Weights of a small class-conditioned image flow-matching model.
Training: muon at rate 0.019, batches of 128.
Data: trained on capsule endoscopy frames (Kvasir-Capsule), 42238 training examples, 35.5 epochs.
Rows from block 5 of a small class-conditioned image flow-matching model, named by matrix and row number. Rows with one number within an expert belong to one neuron, the router's apart. Each number is 500 + 40 x the weight over its row's rms, rounded and kept within 0 to 999. All counts start at 0. Numbers have three digits each.
Before each expert's rows are labels from the 100 images, of 14976 (inputs lightly noised), where the router gives the expert most weight on average: "place" is the part of the image that holds the peak. Only what is clearly more common there than usual is listed. The data: capsule endoscopy frames (Kvasir-Capsule).
# router: router (model.blocks.5.mlp.router.weight, 4x192, trained with AdamW), inputs 0-191
# up: expert up (model.blocks.5.mlp.up, 4x192x192), inputs 0-191
# down: expert down (model.blocks.5.mlp.down, 4x192x192, transposed), outputs 0-191

# expert 2
place: top centre; top left
router.2:475484489457483421528464451541496558562428493456475536484491452497489415483453493518556501516539575542522438429491517506502504442494469562452495535510471478431445546572467561532505465514455505441561524512471525422484559481526463482480530455508443553523541527511450520499469528485480544475494487412407507559505565559449500450484544511554561465528550474555491533455536476559480470455500458465531530526498475563497460502557491505466522432527445433474531491506507473572498487562484485495518533533558461508439526498542528492553531399429490505475454470519448580438512440475515467486
up.16:486481564486506490467512355489529511478480536475473570474459485454510537437467516502503519491463472487526438482482509470465509480546475497515413481468539467529504503514547433564475576534534488454546528464452562476477507444485457599501474449540492535554437448551477531461527488502511540481508496518454533529495476525590422428473527513534533463398475507422527501459511531541460525520461489383498463482496525478507442491459522511467476518502491509436520436500495474561523499533535431428515429530575512505494505476536417514458514576520496511528533456552450445513505456532455463429
down.16:487433496543478484565504452458432572559488472523456507525526510477436545530539561419428468440446470526542493495556497470518417562434489455482578498573576428453495426540536496538511469469514494543499455511507524478602505544494462503490577469505479563504506509582531446478466563471558478505502547538525494481506469519538495509578488469509528551536497533575483468538532530471497469454550507474536480517421503521511553469481486475427549484421461522490481531491487533539515416527514550505491462541433485506471492440523514520470472540538531518471496464424527485465459393490494525534
up.17:475456539502545517492536605505568518522498423470566462531507472480425453509504468554478570479385560479535472537452563507515494566475510496421497533514507457523495594486454478477555526524513534526442504518516465510478466438505478510546518505474480502480581493528504549488531498500481482474507520469505503478468514504525425484475466525540529529516500444504467501439584416450535458488502483551495494477432415494457471517552498470534473504453525466485494489525489501562450428489482452522491532456552482550465498428493481495461565506431526512406507510438548545458472418452556540380
down.17:489486464529468525471476415498521418575471536515450476476536488442523564425483571442517474457527493593440509503561496539459475478484430493510502475546543487418483525458511566590483534540538555495511450422435493557491454489500504497455505558547501586529553498434519559456465499437439521482486508483591539508563547487566577488539555477548491524483507480542585459493475503434492537505528514471506431484514561548525465472505482501491491473483486559512475512406564504513584549478543458454535514482513515515503472512493513491459429497540469498478506481522492444456470540495446450479
up.18:571432511409484447455440483530480530472537509511599492502490500463542566490522513514514476511545501506519526540485534584493466513557474466506559524515540471477488481502498464458494489397494462566477555464455476463549471509470521507512502467547473421502524495508533524455562499396524449533495528520546523496504542478489486528385462460528494471549537466469489567409510485544525528486500453506477511464546535537493536550547495532464545585461485524506469457466535493501492454544461482516502550464555523519593437538470534625477523514472462457509470517545493599602461535512521505542
down.18:595494450528482458588531511430457517567500567499463433547517502456453473513492428542475488502553524482525567550540540437472433443442508488482504531484542534446475504518488477485435442510524407523564604494515477514533511504491496461492480560499514500415450464583525477443500539529475524519405477494534562480533545542549503471548459530481484462512467462503424532547537437493445540515467504446513452449475572506540432575534502457513493516423431501473560509485537509546505524506481520524568494568546467489496463487539509493454461516452551510505525541531485460549532499445511493492
up.19:556455519557482509485464552473557495406441460529490500477477500498448496484503548519476532563526502549556575515551522553531518489537481501492584447502514408547476510418547504536469543570493505493438498507504532524527551443509629515565492533525485429499523495427522492530464523544479469534429443548502514521539434559486525549511439548591468493520537470516495443464560468500464507493515543415480504468489522562513508489526501509519524554502502527474529503501501546482432480425596433490496564458487503595528518525420506503520487500466551530533497532488563533509483532499432447463
down.19:491558566433454500502494526567461470573541506538516524493475510518547514522519540458551521499538471410516504413429454524516556477529529421494477569563500555485471463509460510402490514480453519523517474552547516542487411509458464505422528480497509539492506588500497527530480455468452545474545567492498553490476555551497493488467468501465444497490519506500489486522451424484516530468506528454483537575547466452488604587429529538507406443488523511475454527548509415471556475510478494536552465493469542511425494478540527517479465497510478412465526446564476474483523545517524556479
up.20:517520485510505479492513520481513446445576521455463474548497512505479421477544564572401479501491571524536477559552469449491455541523473424530524552492488496482487531507485557487544549547443432514509550476539471456557501470501480426494467482487452401511482584566509533437459473537463528469472494532519467564476487529524441530451439494425496455529491450577438462587433549472580468541489481479447476449440433517486537525477514543570537507491489476538458505562488544542481577510481459503499444503521530467500466436508419493557460504471506567536504508550526505501484469472532483466
down.20:480492486483448562498478486493452479450467527526457484502497524505502477544473485493502510435547523431448545415542450440572592418453472487524513462453467422449470504502531420617534487573519505498499456508420533473525506494541514526518553562581548532491481520454484518566498464590481522531533495535463542477550483534568492486494557474539496509503495522544496472418514459429438530476544541553564509487514528432488556418484452507510493577528460541460568489482497532531456474497552510467475455429490546530510452533522471504460542447491441474480520567523445519474532538533485513518

# expert 3
place: bottom left
router.3:488550454489483456533519462588447486511525497462473473570486450515521435476439454562548465456442448518509439480469550426503512547443503429527459534517544517519447509575571458506499511542509452511505465514504448530435519496533534474471466545442452488585506530444463523450503506493547550542519538483536481472521551426516472561489568488532432475533544496531493476570426499510506565480428497588518479493478505537496523415481506426539435498464501480530572437497499542527499531469518448540533508436466501447488494509532515512488555597512519523435503550488462438551518477482456512426
up.16:497454544464494499479576523518515478468533478466554427498549490477428473480450498447509511538574501552545453513531524526500548494490431547529545522547486448512615545505424548506513504481565539524527567534605538424593484560538489548518523577518470469514440531534403467497501502468507531482499543443467508427506498470466563468523503475453500511524479430483520507470376519559509461526506468463429454475477490521486560450447491500540500462466560487519479396476524510538544503559538500506526550503571508469530511503511478525449486496495462511468506465498436547540441490502522449501
down.16:547602490479481563537497541449484481529512537568471510489456491503524437484464530487461471440448431417532482458469505522513516496510533540495480488496499434438540452497412467511538479557509466548532461526497572509513532538499449528437482526557447471484487487535520457569509472541442487505400592494540535515496547477518540436555562541617547501473499564481537511501451555492528462468470498550511520488516471415455414521438447509481468532557507498470558465569445495460552509469493472499550444534482461445532529554484427498548511492519505496466472503534450493481547467549503527566
up.17:447469524457615483552535554525519534467526475564494447497494508451506542490487551440540437483455493536486395509482478504486457453580499507548492489525480476533493520535527470496471489406463513411442428485511540507540466486560547480501472456427509543520563487475583585444501556503484527464554494497489488480505502458552522459525519424477551423385495504527566505483495525502536481541512619555463498443493528541481475535481424536488503481467452482567526540555495498524558569465473494484457524520481524491519449508507503481480499475525506511461497581505466495450575514527445549523
down.17:567527533497554512526513481538498449499583455458524563516517531469568479458527486508430557463520511450440529487500575494478463471526457544476493462431506526530461552441473509564498548489460484497445492548509520501513487444469516487474512499498496469636504424459477531492459501460514536464523585487555512472513496576446483507486502471494424466505566482527505506543451476550481515516495500463463479511483537491485494563368474512581496501483554441539496516494438532427476439549560517532550538484553535577495506476576479408575442502526526471458494440460439487497523541538456462505
up.18:515478517538486509462514475489558497466459488491486424470465490457440575490426531463513485531508522480500464492400543486466569519507449496480567500486532512463505445510520457508375510542449484442479473454535534506453534501540463511469519522515530558552568468506508513565493435508566525507486480468458538490529409482486517480544507493481484477422510485519515459524493496527504464419475533498420525514412511531475519504517458500445452496475523474433519547418552506570467581567529494501465433571533467477502483464454504602472502566511552456578476549572475499516546469540482475403
down.18:529529484495510508472493459519461444475471454470479503498509424592538543557530444548486506466496549481435519527504548577470558556423535570501477470470528524490498459413580523456437450529518520581566557489485467486505380554465459504505549507527447543461501480482504472500509463494432501518481473504516518575506504545531501432560565481480569499482491526510532563407541484515518469415477474473556517502463502531461491509538495508520512452577525511493482498535523484599434522455541539460461483534492495461406459514439450510500475535494515450442541508449496547448496560536543530516
up.19:507518490447566471524518518518493551456487488536498581504527472476480452483576527469553469490488531461533477464473520473549548486448481465521580464484394467537511527455471512476463478442512515573458466490578510462455504549566521496564574453457508493520536482507432465439465450491467515464457492480460563469430492518493545504504480531447499511462499414550455515539493399569479500582441474455496535522490452564509507465510473521492519528459500443585406533517488489510557519437562483537487529538542417438473468468435532542481461469569522420494504513473483593512482495491490519503
down.19:480459468418501478529464544489562421504490527556491451560543529398564497575515526530458504544541489463509599490512538493492477565520537512537478555533468502466577506447483501480462536522474537436537509508493462464575485479452471430491524456502531525446501499506557411456494472489449484561528583559452494445445491475441533462515517504467489496446486582513470516543438485478495531558480540539502471531545533539477521433440488534501473483477564540512452541481506500571519533488471461577494582483521516430484504492515494476538534480497551418576525412499487465448508451516500431484
up.20:488483563456469483503539476481534526441483404484451515515504489518547491474456518522480523475536460491464393450446489482488435595516544555474472529477453529549459470487525554505482498523532569499493481450572554444454458449485502422573442485516507489509493521429531518448542505507447555505461464545442531529462447523553467522455512571454519390538506485498442494471450439493497456476501416525525448529501502483398440554495412506466493429466491495483495556495521488422500501524509527529555499568514496452546592493514510483510459555512495557472521523500444502487500555567462497530
down.20:533524537541539515452511460480580535505525503525528476483503587472510538522487444546577477504519542422510533464428506469563486509528525470541450482500499501499574505602468503543553492535498504442449461539541482448395502438506464466470522443504438467463478566395497481475528576490536478492493506413538518522457392525482462542521448506500531459554529512489468437509567529446484462591448533474468479509556475486543481427519519487518469502518539470559495512435502408481467526595531481518543485535464477481513545532499475512486509461516445498464519551494480443546519479527580502516

# expert 1
place: top left
router.1:539533470448560481473473520460462466488469577443472542526487480414428508516480602417480556482528473530524483515498530499545487462533546474512521498526480492534542494459519432539548468432442500545403577548510541462468522529515507551549518513481439485517439503582538500445539533478477549462497522521497609472473465543477514491542483484462511473530470515559538514461564487435527501573522478500506579522515565449491478609504536549507555555487503489499450458562519527440504567456484474521461533555481447511524479523520517568479559485424444469521561543512453492552499506497487552485
up.16:535454538510476442562521511553507448453504547454500509492500516470484511533464484443467487478465494623494447547507516537418474472508513602465502487488467469433438460524488573488460476434547541537459486477494506530473443547517541509483559504463537519488509435480501528462518504412524514452497460549565465496482512606449543534502528476497429465485486549514479430464449501456553511529518501521532470468573482537496498556547466513544539510544512476559539447447557472444549505514449510543411501487424544516429583537488506554523465569486461419526495465489509496442517428508549512486
down.16:548481508500505482545560512466576376469442468468549552507482390511474556481381422500465465467525569508485532523521516473531494430549415641468451525540583437516512493471463528540550425521505447483521506545531519466530520469533478502558531506526496493520494485436488577493480490491487478511469503469492510500437535472460496522451528505489491467491538476518458399489519516485557513450566485476510462546446524493457543463480508497445468526523589510462484532454521472499473501507526542498571435536512525521531508464499536552511558455521538541498510439538552478564486486493557484469
up.17:504505508544501462525497515473544536501487516569464453476472522542450496519520469542476421565495578511513538467520512569520549545509513537470494439481523504454550515458556454491488527527565495555540494489510528545505463439529509585532496483529553529558512530491455525524554538489441501489508467517466514591477461430465466484549492463472444508526566523512369573465520458419465491444482485503500433543395461492519500441444437495451490425490492520437533464458404454550485497488610504454514470434508484471542504485508538482454413448506479482499466538532497529464542517455529515459
down.17:504465495483453516539475481468495561473543418501618511465454511488533496460507527530446488535453477463502511492473530510455429523516488503507552477480491487491480506520520526465463529451480495459487566540578475520462554466524530514424506522469484454408508474519514506486502511480607529512556455556515477409518474515526496461471501484602526521526443511420515432461405485552510430491456494467472512502536531485526523453513607467500487553514507499523461544501501525434517490536448581581479525499498517536523525539487522483568531586429516484527523507576596493482447440435525497415
up.18:548484487475496521528508494552497488498471426524430552468512498528494454458569479504499423466577554519497494552506548468502543543478516552503501392543556478492500503530544490507481478466476534547469519486466526493485410471501598531432546524477490544488514535498492573519453476509497592563484453466575454461506555477532456492536556533524514481462500537494523482506449494429486536533508539591398462418466493514541538533482431523493480470539475544468432477533498538446513533551479515471471532457455553535490494503509476466569452466456498531500566529471592532480452488395533426462
down.18:491473532524521548487523523496534473538544495473522514527555457478492492539478507441513558507500481473534463452539525534509461488453458437490527587530569495537478548514525429485495526460447401475508495535528510500476514581538471478503503505485483486464480470507488472497529511494577478501543567538450444470473470567376563516544494511531385553525498490472521536454565466518468464439438502468494474535467475444385498408515571464550482477451477520519540532528497418509496509416456528474520451514472564548569491460508521497482571563504479462571513463504499524557564473587470491506
up.19:520493540541457538562438436522490544535508491461469504471568537474444493454570529471482535525474464531464432564511485520517489547535526471515529487478534473561511530524471517549475541522430492464563577495548510435569435474519424518462525544533497463533460527471452515522525479386500505485556498461520526503572471502479484483499472526513541482516470458442460503521497514551530455473426486543487490503492487496488531475575521532539488471474449554458462453546466529509475537406533487512445504430526486581489515522479545449409451400507549482520517436425466513529413411487575509464
down.19:454469477455447421469482513530500480497478441533423473526492432449499515512413557522542440513454514468507558474539511546625481511520589485471487536572475465466485447498477457506513532523468486536480443530488491460509564457465503476491526506532564398548470441515486517428498482539530463533542395476469553495546510477538496564528535525555547507498517384524542469485514536515545515478567439501476430465525523505503514556547474562438524535442543490538491509455524472592523545459512466515568520470579470484424530542427494525489539510545467508488517474527495493495517468490492515520
up.20:526473514530463433506478551490508484572482571547470503541514542519488540470485498472456487463465507372544397565548559489504400513519429528467504545484468427519458530552495515417472477514506504486573449498444450483517530452506475509535521454434534503521485466535459474521485614444428502474505451410545502497521600497486566486502504490514561524553476484504513474582484454524544482487442525613558504473437491479570505487514456527478562451480514495541456560459468499502515543507497487474496488523498432472524489467510547590487478456461552497484526522505501486508503518495540548470
down.20:551464514475517467431548546523494524506547532485466493491473444501539551517481467484495505461495533548518511508447509528536517489580549480583479466518529471537500486471554478518555485513426501497482578437558461562521459570494513463530500504572411473434495504581508428572486438488508462468500603548550543456461502522537561453472497469423468444462436542487480474444517531510500490494542541458484472538560480485455500521481524470519496524502470606477403467507527482564508519550455485462517513534450467545488477497437541506524465509475421527576438523528529541516519434408448461507