From a checkpoint of a small class-conditioned image flow-matching model.
Model: activation relu, moe expert_choice, patch size [2, 2], layers 14, width 192.
Training: muon at rate 0.019, 11700 steps, batches of 128.
Data: trained on capsule endoscopy frames (Kvasir-Capsule), 42238 training examples, 35.5 epochs.
Rows from block 8 of a small class-conditioned image flow-matching model, named by matrix and row number. Rows with one number belong to one neuron. Each number is 128 + 24 x the weight over its row's rms, rounded and kept within 0 to 255. All counts start at 0. After the name is the row's rms in percent of the matrix's.
Before each neuron's rows are labels from the 100 images, of 14976 (inputs lightly noised), where the neuron reaches its highest value: "strongest on" is what is common among them; "patch colour" is the nearest of a few named colours to the mean colour under the peak. Only what is clearly more common there than usual is listed. The data: capsule endoscopy frames (Kvasir-Capsule). In brackets: how many of the 100.
# fc1: MLP up (model.blocks.8.mlp.fc1.weight, 768x192), inputs 64-127
# fc2: MLP down (model.blocks.8.mlp.fc2.weight, 192x768, transposed), outputs 64-127

strongest on: finding: ileocecal valve (47)
patch colour: grey (30); pink (28)
fc1.330 077 [116 138  64 146 121  89 120 133  78 143 168  89 111 110 108 152 112  81 146 154 112 158 121 135 133 120 122 146  98 100 163 125 129 110 165 147 103 128 134 132 171 124 114 136 140 144 128 122 103 160 148 175 150 124 134  91 105 132 132  65 104 139 116 121]
fc2.330 079 [102 110 114 119 143 151 163 150 150 141  94 123 141 131  96 100 115 160 165 124 161 102 143 146  94 112 164  95 161 131 158 136 155 169  97  99 151 114 158 153  95  79 135 121 102 116 139 139 150 120  99 123 121 123 117 140 146 114 128 131 174 134 126  76]

strongest on: finding: ulcer (29)
patch colour: orange (37); grey (35)
fc1.691 096 [142  91 118 119 152 151 152 113 140 120 137 117 110 125 133 172 119 100 126 118 129 125 150 121 134 130 138 155 115 105 174 132 106  96 137 150 160 112 120 102 137 132 115 133 109 106 154 165 125 112 125 107 137  84 121 139 126 137 106 130  86 148 141  98]
fc2.691 104 [180 152 172 135 126 140 132 128 163 147 102  88 125 124 122 105 150  98 130 142  94 154 134 102 131 148 111 126 110 123 102 129 110 126 175  98 153  99 153 133 133 127 140 102 184 126  94 129 138 145 115 142 137  80 138 107  62 136 137  83 134 126  89 113]

strongest on: finding: reduced mucosal view (31)
patch colour: orange (50)
fc1.505 096 [138 110 110 107 161 161 131 153 105 127 146 163 120 160 125 160 118  81 123 112 192 102  59 156 146 145 164 116 140 163 126 144 144 132 132 138 128 125 168 170 124  92 195  61 138 126 147 106 136 136 145 149 151 142 126 114 106 116 132 148  99 166 140 149]
fc2.505 122 [115 175 181 149  84  53 151 121 136 154 138  98 150 138 124 111 189 136 135 131  99 135 176 112 123 151 130 151  94 112 109 102 112 173 137 115 144 139 139 105 127 156 106 173 115 122 136 145 118 104 128  88 150 126 127 142 150 118 136 134 148 113 121 129]

strongest on: finding: ileocecal valve (29)
patch colour: grey (25)
fc1.393 096 [127  95 129 113 129  70  97 135 176 118 100 171 137 143 105 150  80 166  96  96 148 105 165 114 111 121 141 166 178 167 119 136 121  70 125 141 144 116 116 140 159 138  98 116 180 156  96 115 107 114 100 116 124 159 106 120 138 142  91 162 116 157 104 108]
fc2.393 094 [135 119 132 115 152 115 158  98 132 131 133 104 114 125 112 136  94 120  97 130 103 167 106 108 125 110 121 150 128 139 138 145 113 155 130 145  98 145 159 193 141  97 121 157 126 100 151  93  89 115 138 162 154 156 128 141 149 146 106 107 127 169 124 122]

strongest on: finding: reduced mucosal view (34)
patch colour: orange (32)
fc1.12 099 [104 108 116 100 136 109 109 162 129 145 161 100 110 121 124 136 138 142 117 120 138 116 107 160 112 156 139 160 130 145  91  92 144 124 111 135 156 109 132 101 136  93 167 108 154 148 111 132 121 112  94 112 138 152  90 105 142 171  64  81 174 151  77 131]
fc2.12 095 [154 138 120  99 103 171 116  70 124 107 151 161 141 115 177 121 113 145 162 150 147  98  93  90 141 118 145  77 157  71 151  99 115 135 113 141 124 122 123 125 138 130 136 160 121 138  99 125 134 137 127 176 164 147 153 123 156  97 148 159  68 116 165 128]

strongest on: finding: pylorus (40)
patch colour: grey (44)
fc1.104 088 [107 114 119 139 133 113  97 122 159 150 118 107 148 100 134 124 117 153 178  84 146 153 169 100  64 125  90 128 132 112 109  81 137 174 123 144  66 131 137 103 109 175 127 109 182 131 154 156 120 149 122  92 103 136  97 140  93 131 161 153 124  83 117 132]
fc2.104 090 [134 115 158 147 114 138  98 149 151 158 136 115 149 150 104 140 116 157  97 168 133 145 141 123 147 163 151 151 122 128 110 138 114 144 157 133 129 120 104 122 182 124  70 129  84 122  93 107 104 148  51 142 124 140 107 133 115 133 117  90 156 151 125  87]

strongest on: finding: foreign body (38)
patch colour: grey (37)
fc1.221 084 [109 145  98 105 131 121  98 150 169 124 104 110 177  96 134 100 173 165 102 148 118 127 100 130  91 108 187 143 128  60 146  55 111 169 105 137 103 147 183 118 168  94 137 177 124 147 152  90 121 132 103 135 159 138 156 112 121 151 113 146 114 136 102 116]
fc2.221 081 [120  94 115 109 120 140 121 104 160  61 121 162 118 138 127 136 134 132 136  87 123 144 138 192 103  72 114 137 136 143 187 157 118 134  84 178 140 150 131 148 144 122 125 149 107 110 126 144 119 124 153 115 125 117 134  94 118  88 136 129 123 103 163 142]

strongest on: finding: ileocecal valve (33)
patch colour: orange (33)
fc1.516 080 [141 103 115 147 124 157 137 140 110 135 109 134 125 145 122 133 128 161 138 111 114  94 113 134 114 137 113 162  88 119 165 137 111 136 121 151 103 150  84  93 147 149 170 160  93 135 107 170 131 110 112 158 131 135 157 178 153 119 133 113 127 162 134 112]
fc2.516 096 [138 134 151  92 114 135 129 144 123 158 155 152 133 116 128 137 141 144 112 121 163 119  87 161 115 145  89 125 125 109 111 116 143  91 129 140 127 114 137 129 153 102 100 111 173  91 196  78 162 128 154 132 136 115  79 129 170 120 108 159 156 130 107 152]

strongest on: finding: ileocecal valve (30)
patch colour: pink (25)
fc1.146 098 [ 72 145 122 125 132  98 121 115 145 155 143 122 112  98  86  95 152 144 151 125 139 142 135 196 164 106 162 132 138 138 121 106 142 161 114  84 118 135 135 148 133 120 129 115 110 117 150 126 161 101 102 124 128 148 165  85 143 162 154 164 141 113 127 136]
fc2.146 089 [121 132 113 154 205  92 103 138 162  94  87 125 138 146  97  91 153 141 105 157 118 131 146 168 177  94 119 137 118  88 139 149 125 128 129 128 139 114  88 120 170 117 151 158 131 134  87 104 163 131  81 153 157 129  89 135 126  96 123  98 115 101 123  88]

strongest on: finding: foreign body (35)
patch colour: orange (61)
fc1.51 108 [128  84 133 153 116 178 148 121 127 155 115  91 141 110  93 144 158 135 120 136 118 133 111 160 131 163 121 164 131 101  85  89 122 118 127  96 110 155 115 111 127 100 103 143 141  69 107 130 130 118 131 154 183 129 145 112 137 130 146 115 134 165 116  96]
fc2.51 088 [164 130 111  85 113 125 109  88 133 125 192 143 123 141 111 120 128 138 161 162 109 105 104 156 102 141 143 107 127 105 126 129 107 120 199 138  91 107 102 116 143 134 103 134 174 163 152 144 137 114 134 131 111 126 106 117 125 107 116 106 129 101 136 146]

strongest on: finding: reduced mucosal view (30)
patch colour: black (42)
fc1.640 073 [133 139 152  94 129 120 104 112 106 144 109  96 111 112 147 174 100  97 157 113 148 143 117 155 147 120 133  92  89 116 101 134  93  94 105 124 119 112 132 134  84 124 124 126 162 114 179 124 168 142 158 173 107 158  59 115 135 150 108 143 135 103 115 161]
fc2.640 106 [ 79 107 122 141 147 146 164 163 140  81 156 156 150 102 119 117 146 146 107 151 132 167 159 188 114 151 134 151 136  80 137 120 131 155 131 122 101 146 100 101 126 100 124 159 103 126 110 137 107 102  81  96 140 123 193 132 122 143 129 123  86 125 154 143]

strongest on: finding: angiectasia (30)
patch colour: orange (43)
fc1.143 094 [151 154 162 114  98 136 144 146 151 172 159 144 119 138 147 137 131 147  97 112  93 125 146 117 193 151 127 118 107 115 108 146 119  92 124 123 113 138 154 110  89 141 124  62 122 130 103 123 141 128 146 159 123 111 104 122  97 139 110 126 155 157  59 154]
fc2.143 093 [134 126 148 108 111 107 116 124  93 138 130 118 163 124 122 131 126 137 133 119 141 106 107 142 120  68 132 115 120 133 156 127  93 111 141 151 119 140  98 119 126 122 123 127 140  85 127 119 125 124 152 142 126 112 122 132 172 116 140 115 148 125 156 101]

strongest on: finding: ileocecal valve (37)
patch colour: orange (32)
fc1.743 101 [122 140 133 100 113 167 128 151 153 151 153 129 122 165 131  89 123 119 113 156 124 134  97 149 142 151 181 167 115 136 120  59 104  79 161 186 122 144 128 168 107 161 144 146 112 155 167 123 115  95 164 126 129 138 137 141 103 145  91 109  92 149 115 158]
fc2.743 087 [160  89 114 116 152 133 102 112 133 147 157 117 138 122  96 146  93 129 122 130 138  92 139 150 129 125 144 117 136 149 138 176 164 113 133 102 119 144 114 129 102  91  94  65 151 134 134 135 129 175  84 151 172 140  64 140 137 100 154 101 128 177 133 105]

strongest on: finding: pylorus (25)
patch colour: black (96)
fc1.324 089 [131 136 129 127 121 152 129 169 111 128 115 138 108 130  80 119 143 154 101  71 154 158  36 114 151 140 102 128 114 135 122  95 100 116 131 169 118 123 128 123 129 165 105 118 138 125 152 124 129  98 177 114 123 137 117  86 116 117 136 153 148 126 129 146]
fc2.324 085 [163 138 104 115 164 104 104  87 149 115 147 126 132 112 195 126 107 161 138 190  80 136 137 172 117 124 130 135 119 107 149 131 125 112  97 137  98 137 143 114 113  69 127 136 107 115 154 108 128 113 105 149 136 136 103 110 124 107 122 111 133 139 113  87]

strongest on: finding: pylorus (51)
patch colour: grey (42); pink (34)
fc1.210 097 [106 117  46 113 145 181 133  87 127 109 103 127 131 106 117 159 128 143 145 106 128  94 120 135 122 125 154 142  92  82 170  97 111 142  65 100 158 181 121 127 127 129 161 154 121 139 136  99 165 113 170 121 146  97 167  97 112 147 116 132 122 109 135 140]
fc2.210 093 [117 111 122 147 102 151 123 139 100  96 163 155 120 115 148  87 123 146 156 114 120 125 137 140  95 155 113 132 154 141 144 110 169 116 161 100 110 119 120 120 124 138 149  79 129 103 173 145 116 117 136 137  99 156  96 130 137 116 118 107 131 113 123 138]

strongest on: finding: pylorus (50)
patch colour: grey (42)
fc1.443 115 [148 145 119 122 142 128 144 146 116 114 166 107 118 134 107  85 106 131 137 109 142  84 105 118  97 137 137 111 148 131  84  74  92  98  92 130 116 139 117 116 165  97  83 117 143 123  98 100  98 106 109  92 124 121 164 117  89 138 125 132 112 137 140 158]
fc2.443 098 [177 129 131 142 143 138 176 127 116 161 111 132 132 134 129 109 127 158 143 172 139 120 119  92 124 139 138 154 123 154  90 116  95 147 128 146 130  90 151  83 138 132 126 123 138 165 130 116 124 172 154 120 113 154 187 154 155  94 134 131 112 118  99 131]

strongest on: finding: ulcer (59); finding: ileocecal valve (38)
patch colour: orange (32)
fc1.356 101 [112 148 159 164  88 156 153 123 160 146 140 135 146 134 117 184 147  85 156 121 162 113  73 101  93 148 125 133 130 136 107 101 112 165 141 142 118 146 139 140 156 167 132 137 120  69 138 126 129 121  95 117 154 132 144 149 121 141 110 127 134 165 130 166]
fc2.356 113 [168 118  94 116 100  93 116 103  87  91 129 101  86 135 166 144 107 164 111  80 140 118 191 142 134 108 117 155 161 114 109 136 142 133 155 140 124 117 128 133 120  94 118 124 148 160  98 100 122 140 148 138  99 137 134 136 152 138 130  88 154 129 127 105]

strongest on: finding: ileocecal valve (40)
patch colour: orange (50)
fc1.622 096 [121  95 122 136  83 126 121 123 129 121 123 129 145 165  74 130 122 139 101 124 110 146 143 173 122 157 134 178 136 111 144 119 144 176 123 147 136 186 168 103 155 130 114 101 138  82 155  66 141 153 132 106 133 120 125  97 104 168 112 140  83  79 123 115]
fc2.622 090 [130 111 147 109 127  77 112 150 125 160 101  99 112 103 132 119 128 142 134  95 125 143 119 139 112 129 103 103 142 127 113 112 134 116 112 146 121 109 129 179 126 129 127  89 132 131 161 155  85 133 113 114 131 126 108 127 107 112 106 131 100 132 132 133]

strongest on: finding: angiectasia (35)
patch colour: orange (31)
fc1.634 098 [170 158 117 115 165 140 113 134 148 105 156 142 114 134 111  85 137 135 105 130 114 122 107 123 107 160 156 157 112 122 110 149 104 115 178 109 127  99 143  94  88 125 132 144 172 136 139 106 150 105  71 136  62 126  94 163 127 123 120 142 151 166 143 136]
fc2.634 091 [ 86 107 125 112 135 118 162 121 117 148  96 123 132 110 106 152 149 134 149 112 144 106 150 129 182  82 127 126 105 153 163 144 101 123 123 120 160 136 127 122 153 135 141 118 139 142 127 175 158 171 120 110 124  79 123 145  92 140 159 129 121 133 136 127]

strongest on: finding: angiectasia (92)
patch colour: orange (46)
fc1.408 143 [137 157 152 119  98 164 149  72 109 136 130  68 125 122 109 123 104 152 138 137 161 141 170 150 123 128 141  95 136 149 144 159 130 130 130 112 133 104 118 123 102 128 128  98 122 171 162 138 120 142  94 106 168 120 128 113 116 135  96  94  98 158 123 127]
fc2.408 121 [123 115 139 200 135 182 144 145 128 146 129  81 106  98 164 144 132 131 125 137 144  65 134 104 144 136 135 128 122 148  90 153 156 125 120  97 144 117 133 143  87 161 121 132 102 130 116 128 123 140  73  75 123 127 142 106 136 145  89 146 121 160 170 126]

strongest on: finding: ileocecal valve (29)
patch colour: grey (25)
fc1.26 076 [166 119 116 145 138 161 119 135  86 128 151 135  68 144  87 137 149 118 145 135 166 158 108 102  82 119 123 100 121 132 146 133 155 121 106 108 133  87 101 123 127 113  86 120 161  96 125 108 108 104 144 124 130 149 129 135 150  86 105  84 175 118 174 140]
fc2.26 110 [134 153 121 105 110 108 109 109 156  82 121  77 140 141 119 122 143 132 132 116  98 102 162 133 143 142 132 159 119 145 119 145 130 114 165 131 120 132 110 138 134 174 162 110 111 137 130 133 139 127 105 156 137 111 127 131  99 146 102 145 121 136  76 145]

strongest on: finding: reduced mucosal view (43)
patch colour: orange (39)
fc1.325 094 [ 96 127 131  76 120 131 142 165 161 114 157 139  88 112  91 110 105 120 136 125 147 138 128 103 123 151 127 154  88 162 120 111 105 116 126 154  98 127 102 108 120 116 126 146 138 139 134 149 155 151 162 103 156 136 147 166 131 133 161 139 170 129  88 144]
fc2.325 105 [131 116 132 151 148 115  80 105 103 156 131  69 132 117 157 118 143 131 144 125 121 110 145 154 145 148  95 133 161  94 127 155 140 147 122 110 132 112 151 141 132 140 155 112 135 135 121 120 113 148 124 151 126 142 134  85 137 117  85 141 100 123 172 119]

strongest on: finding: pylorus (48)
patch colour: grey (40)
fc1.102 098 [116 164 117 138 143 102 118 139 121 134 120 131  84 140 123 146 142 108 116 137 128  70  87 152 104 133 109 143 117 137 145 127  97 134 162 108 126 120 128 145 153  91 134 130 114 159 124 116 158 125 106 127 143 110 142 147  94 138 125 122 105 130 133 117]
fc2.102 104 [146 126 101 108 126 113 145 112 156 109 142 128 164 125 152 128 144 136 135 110 123 163 138 151 155 106 130 124 100 143 129 135 187 108 108 144 134 131  84  99 147 109 133 116 164 144 118 132  88 109 104 157  95 106 162 127 141 140 140 166  99 161 156 179]

strongest on: finding: ulcer (37)
patch colour: orange (34)
fc1.694 108 [111  94 158 100 127 180 136 133 123 190 117 192 149  90 133 146 108 130 166 106 109 123 153 127 151 145 127 136 152 152 162 133 125 146 104 141 105  93  98 116 159 117  99  82 156  93 119 129 149 123 121 165 146  99 156 129 135 134 138 166 140 158 128  70]
fc2.694 118 [138 107 126 146 114  88 128 122 121 113 118  81 112 171 150 150 167 114 128 164 100 134 102 145  83 112 125 117 143  82 128 157 131 153 140 153 106 141 125 120 133 121 121 166 106 103 135 111  99 134 164 101 147 138 117 135 113 131 175 111 139 146 180 132]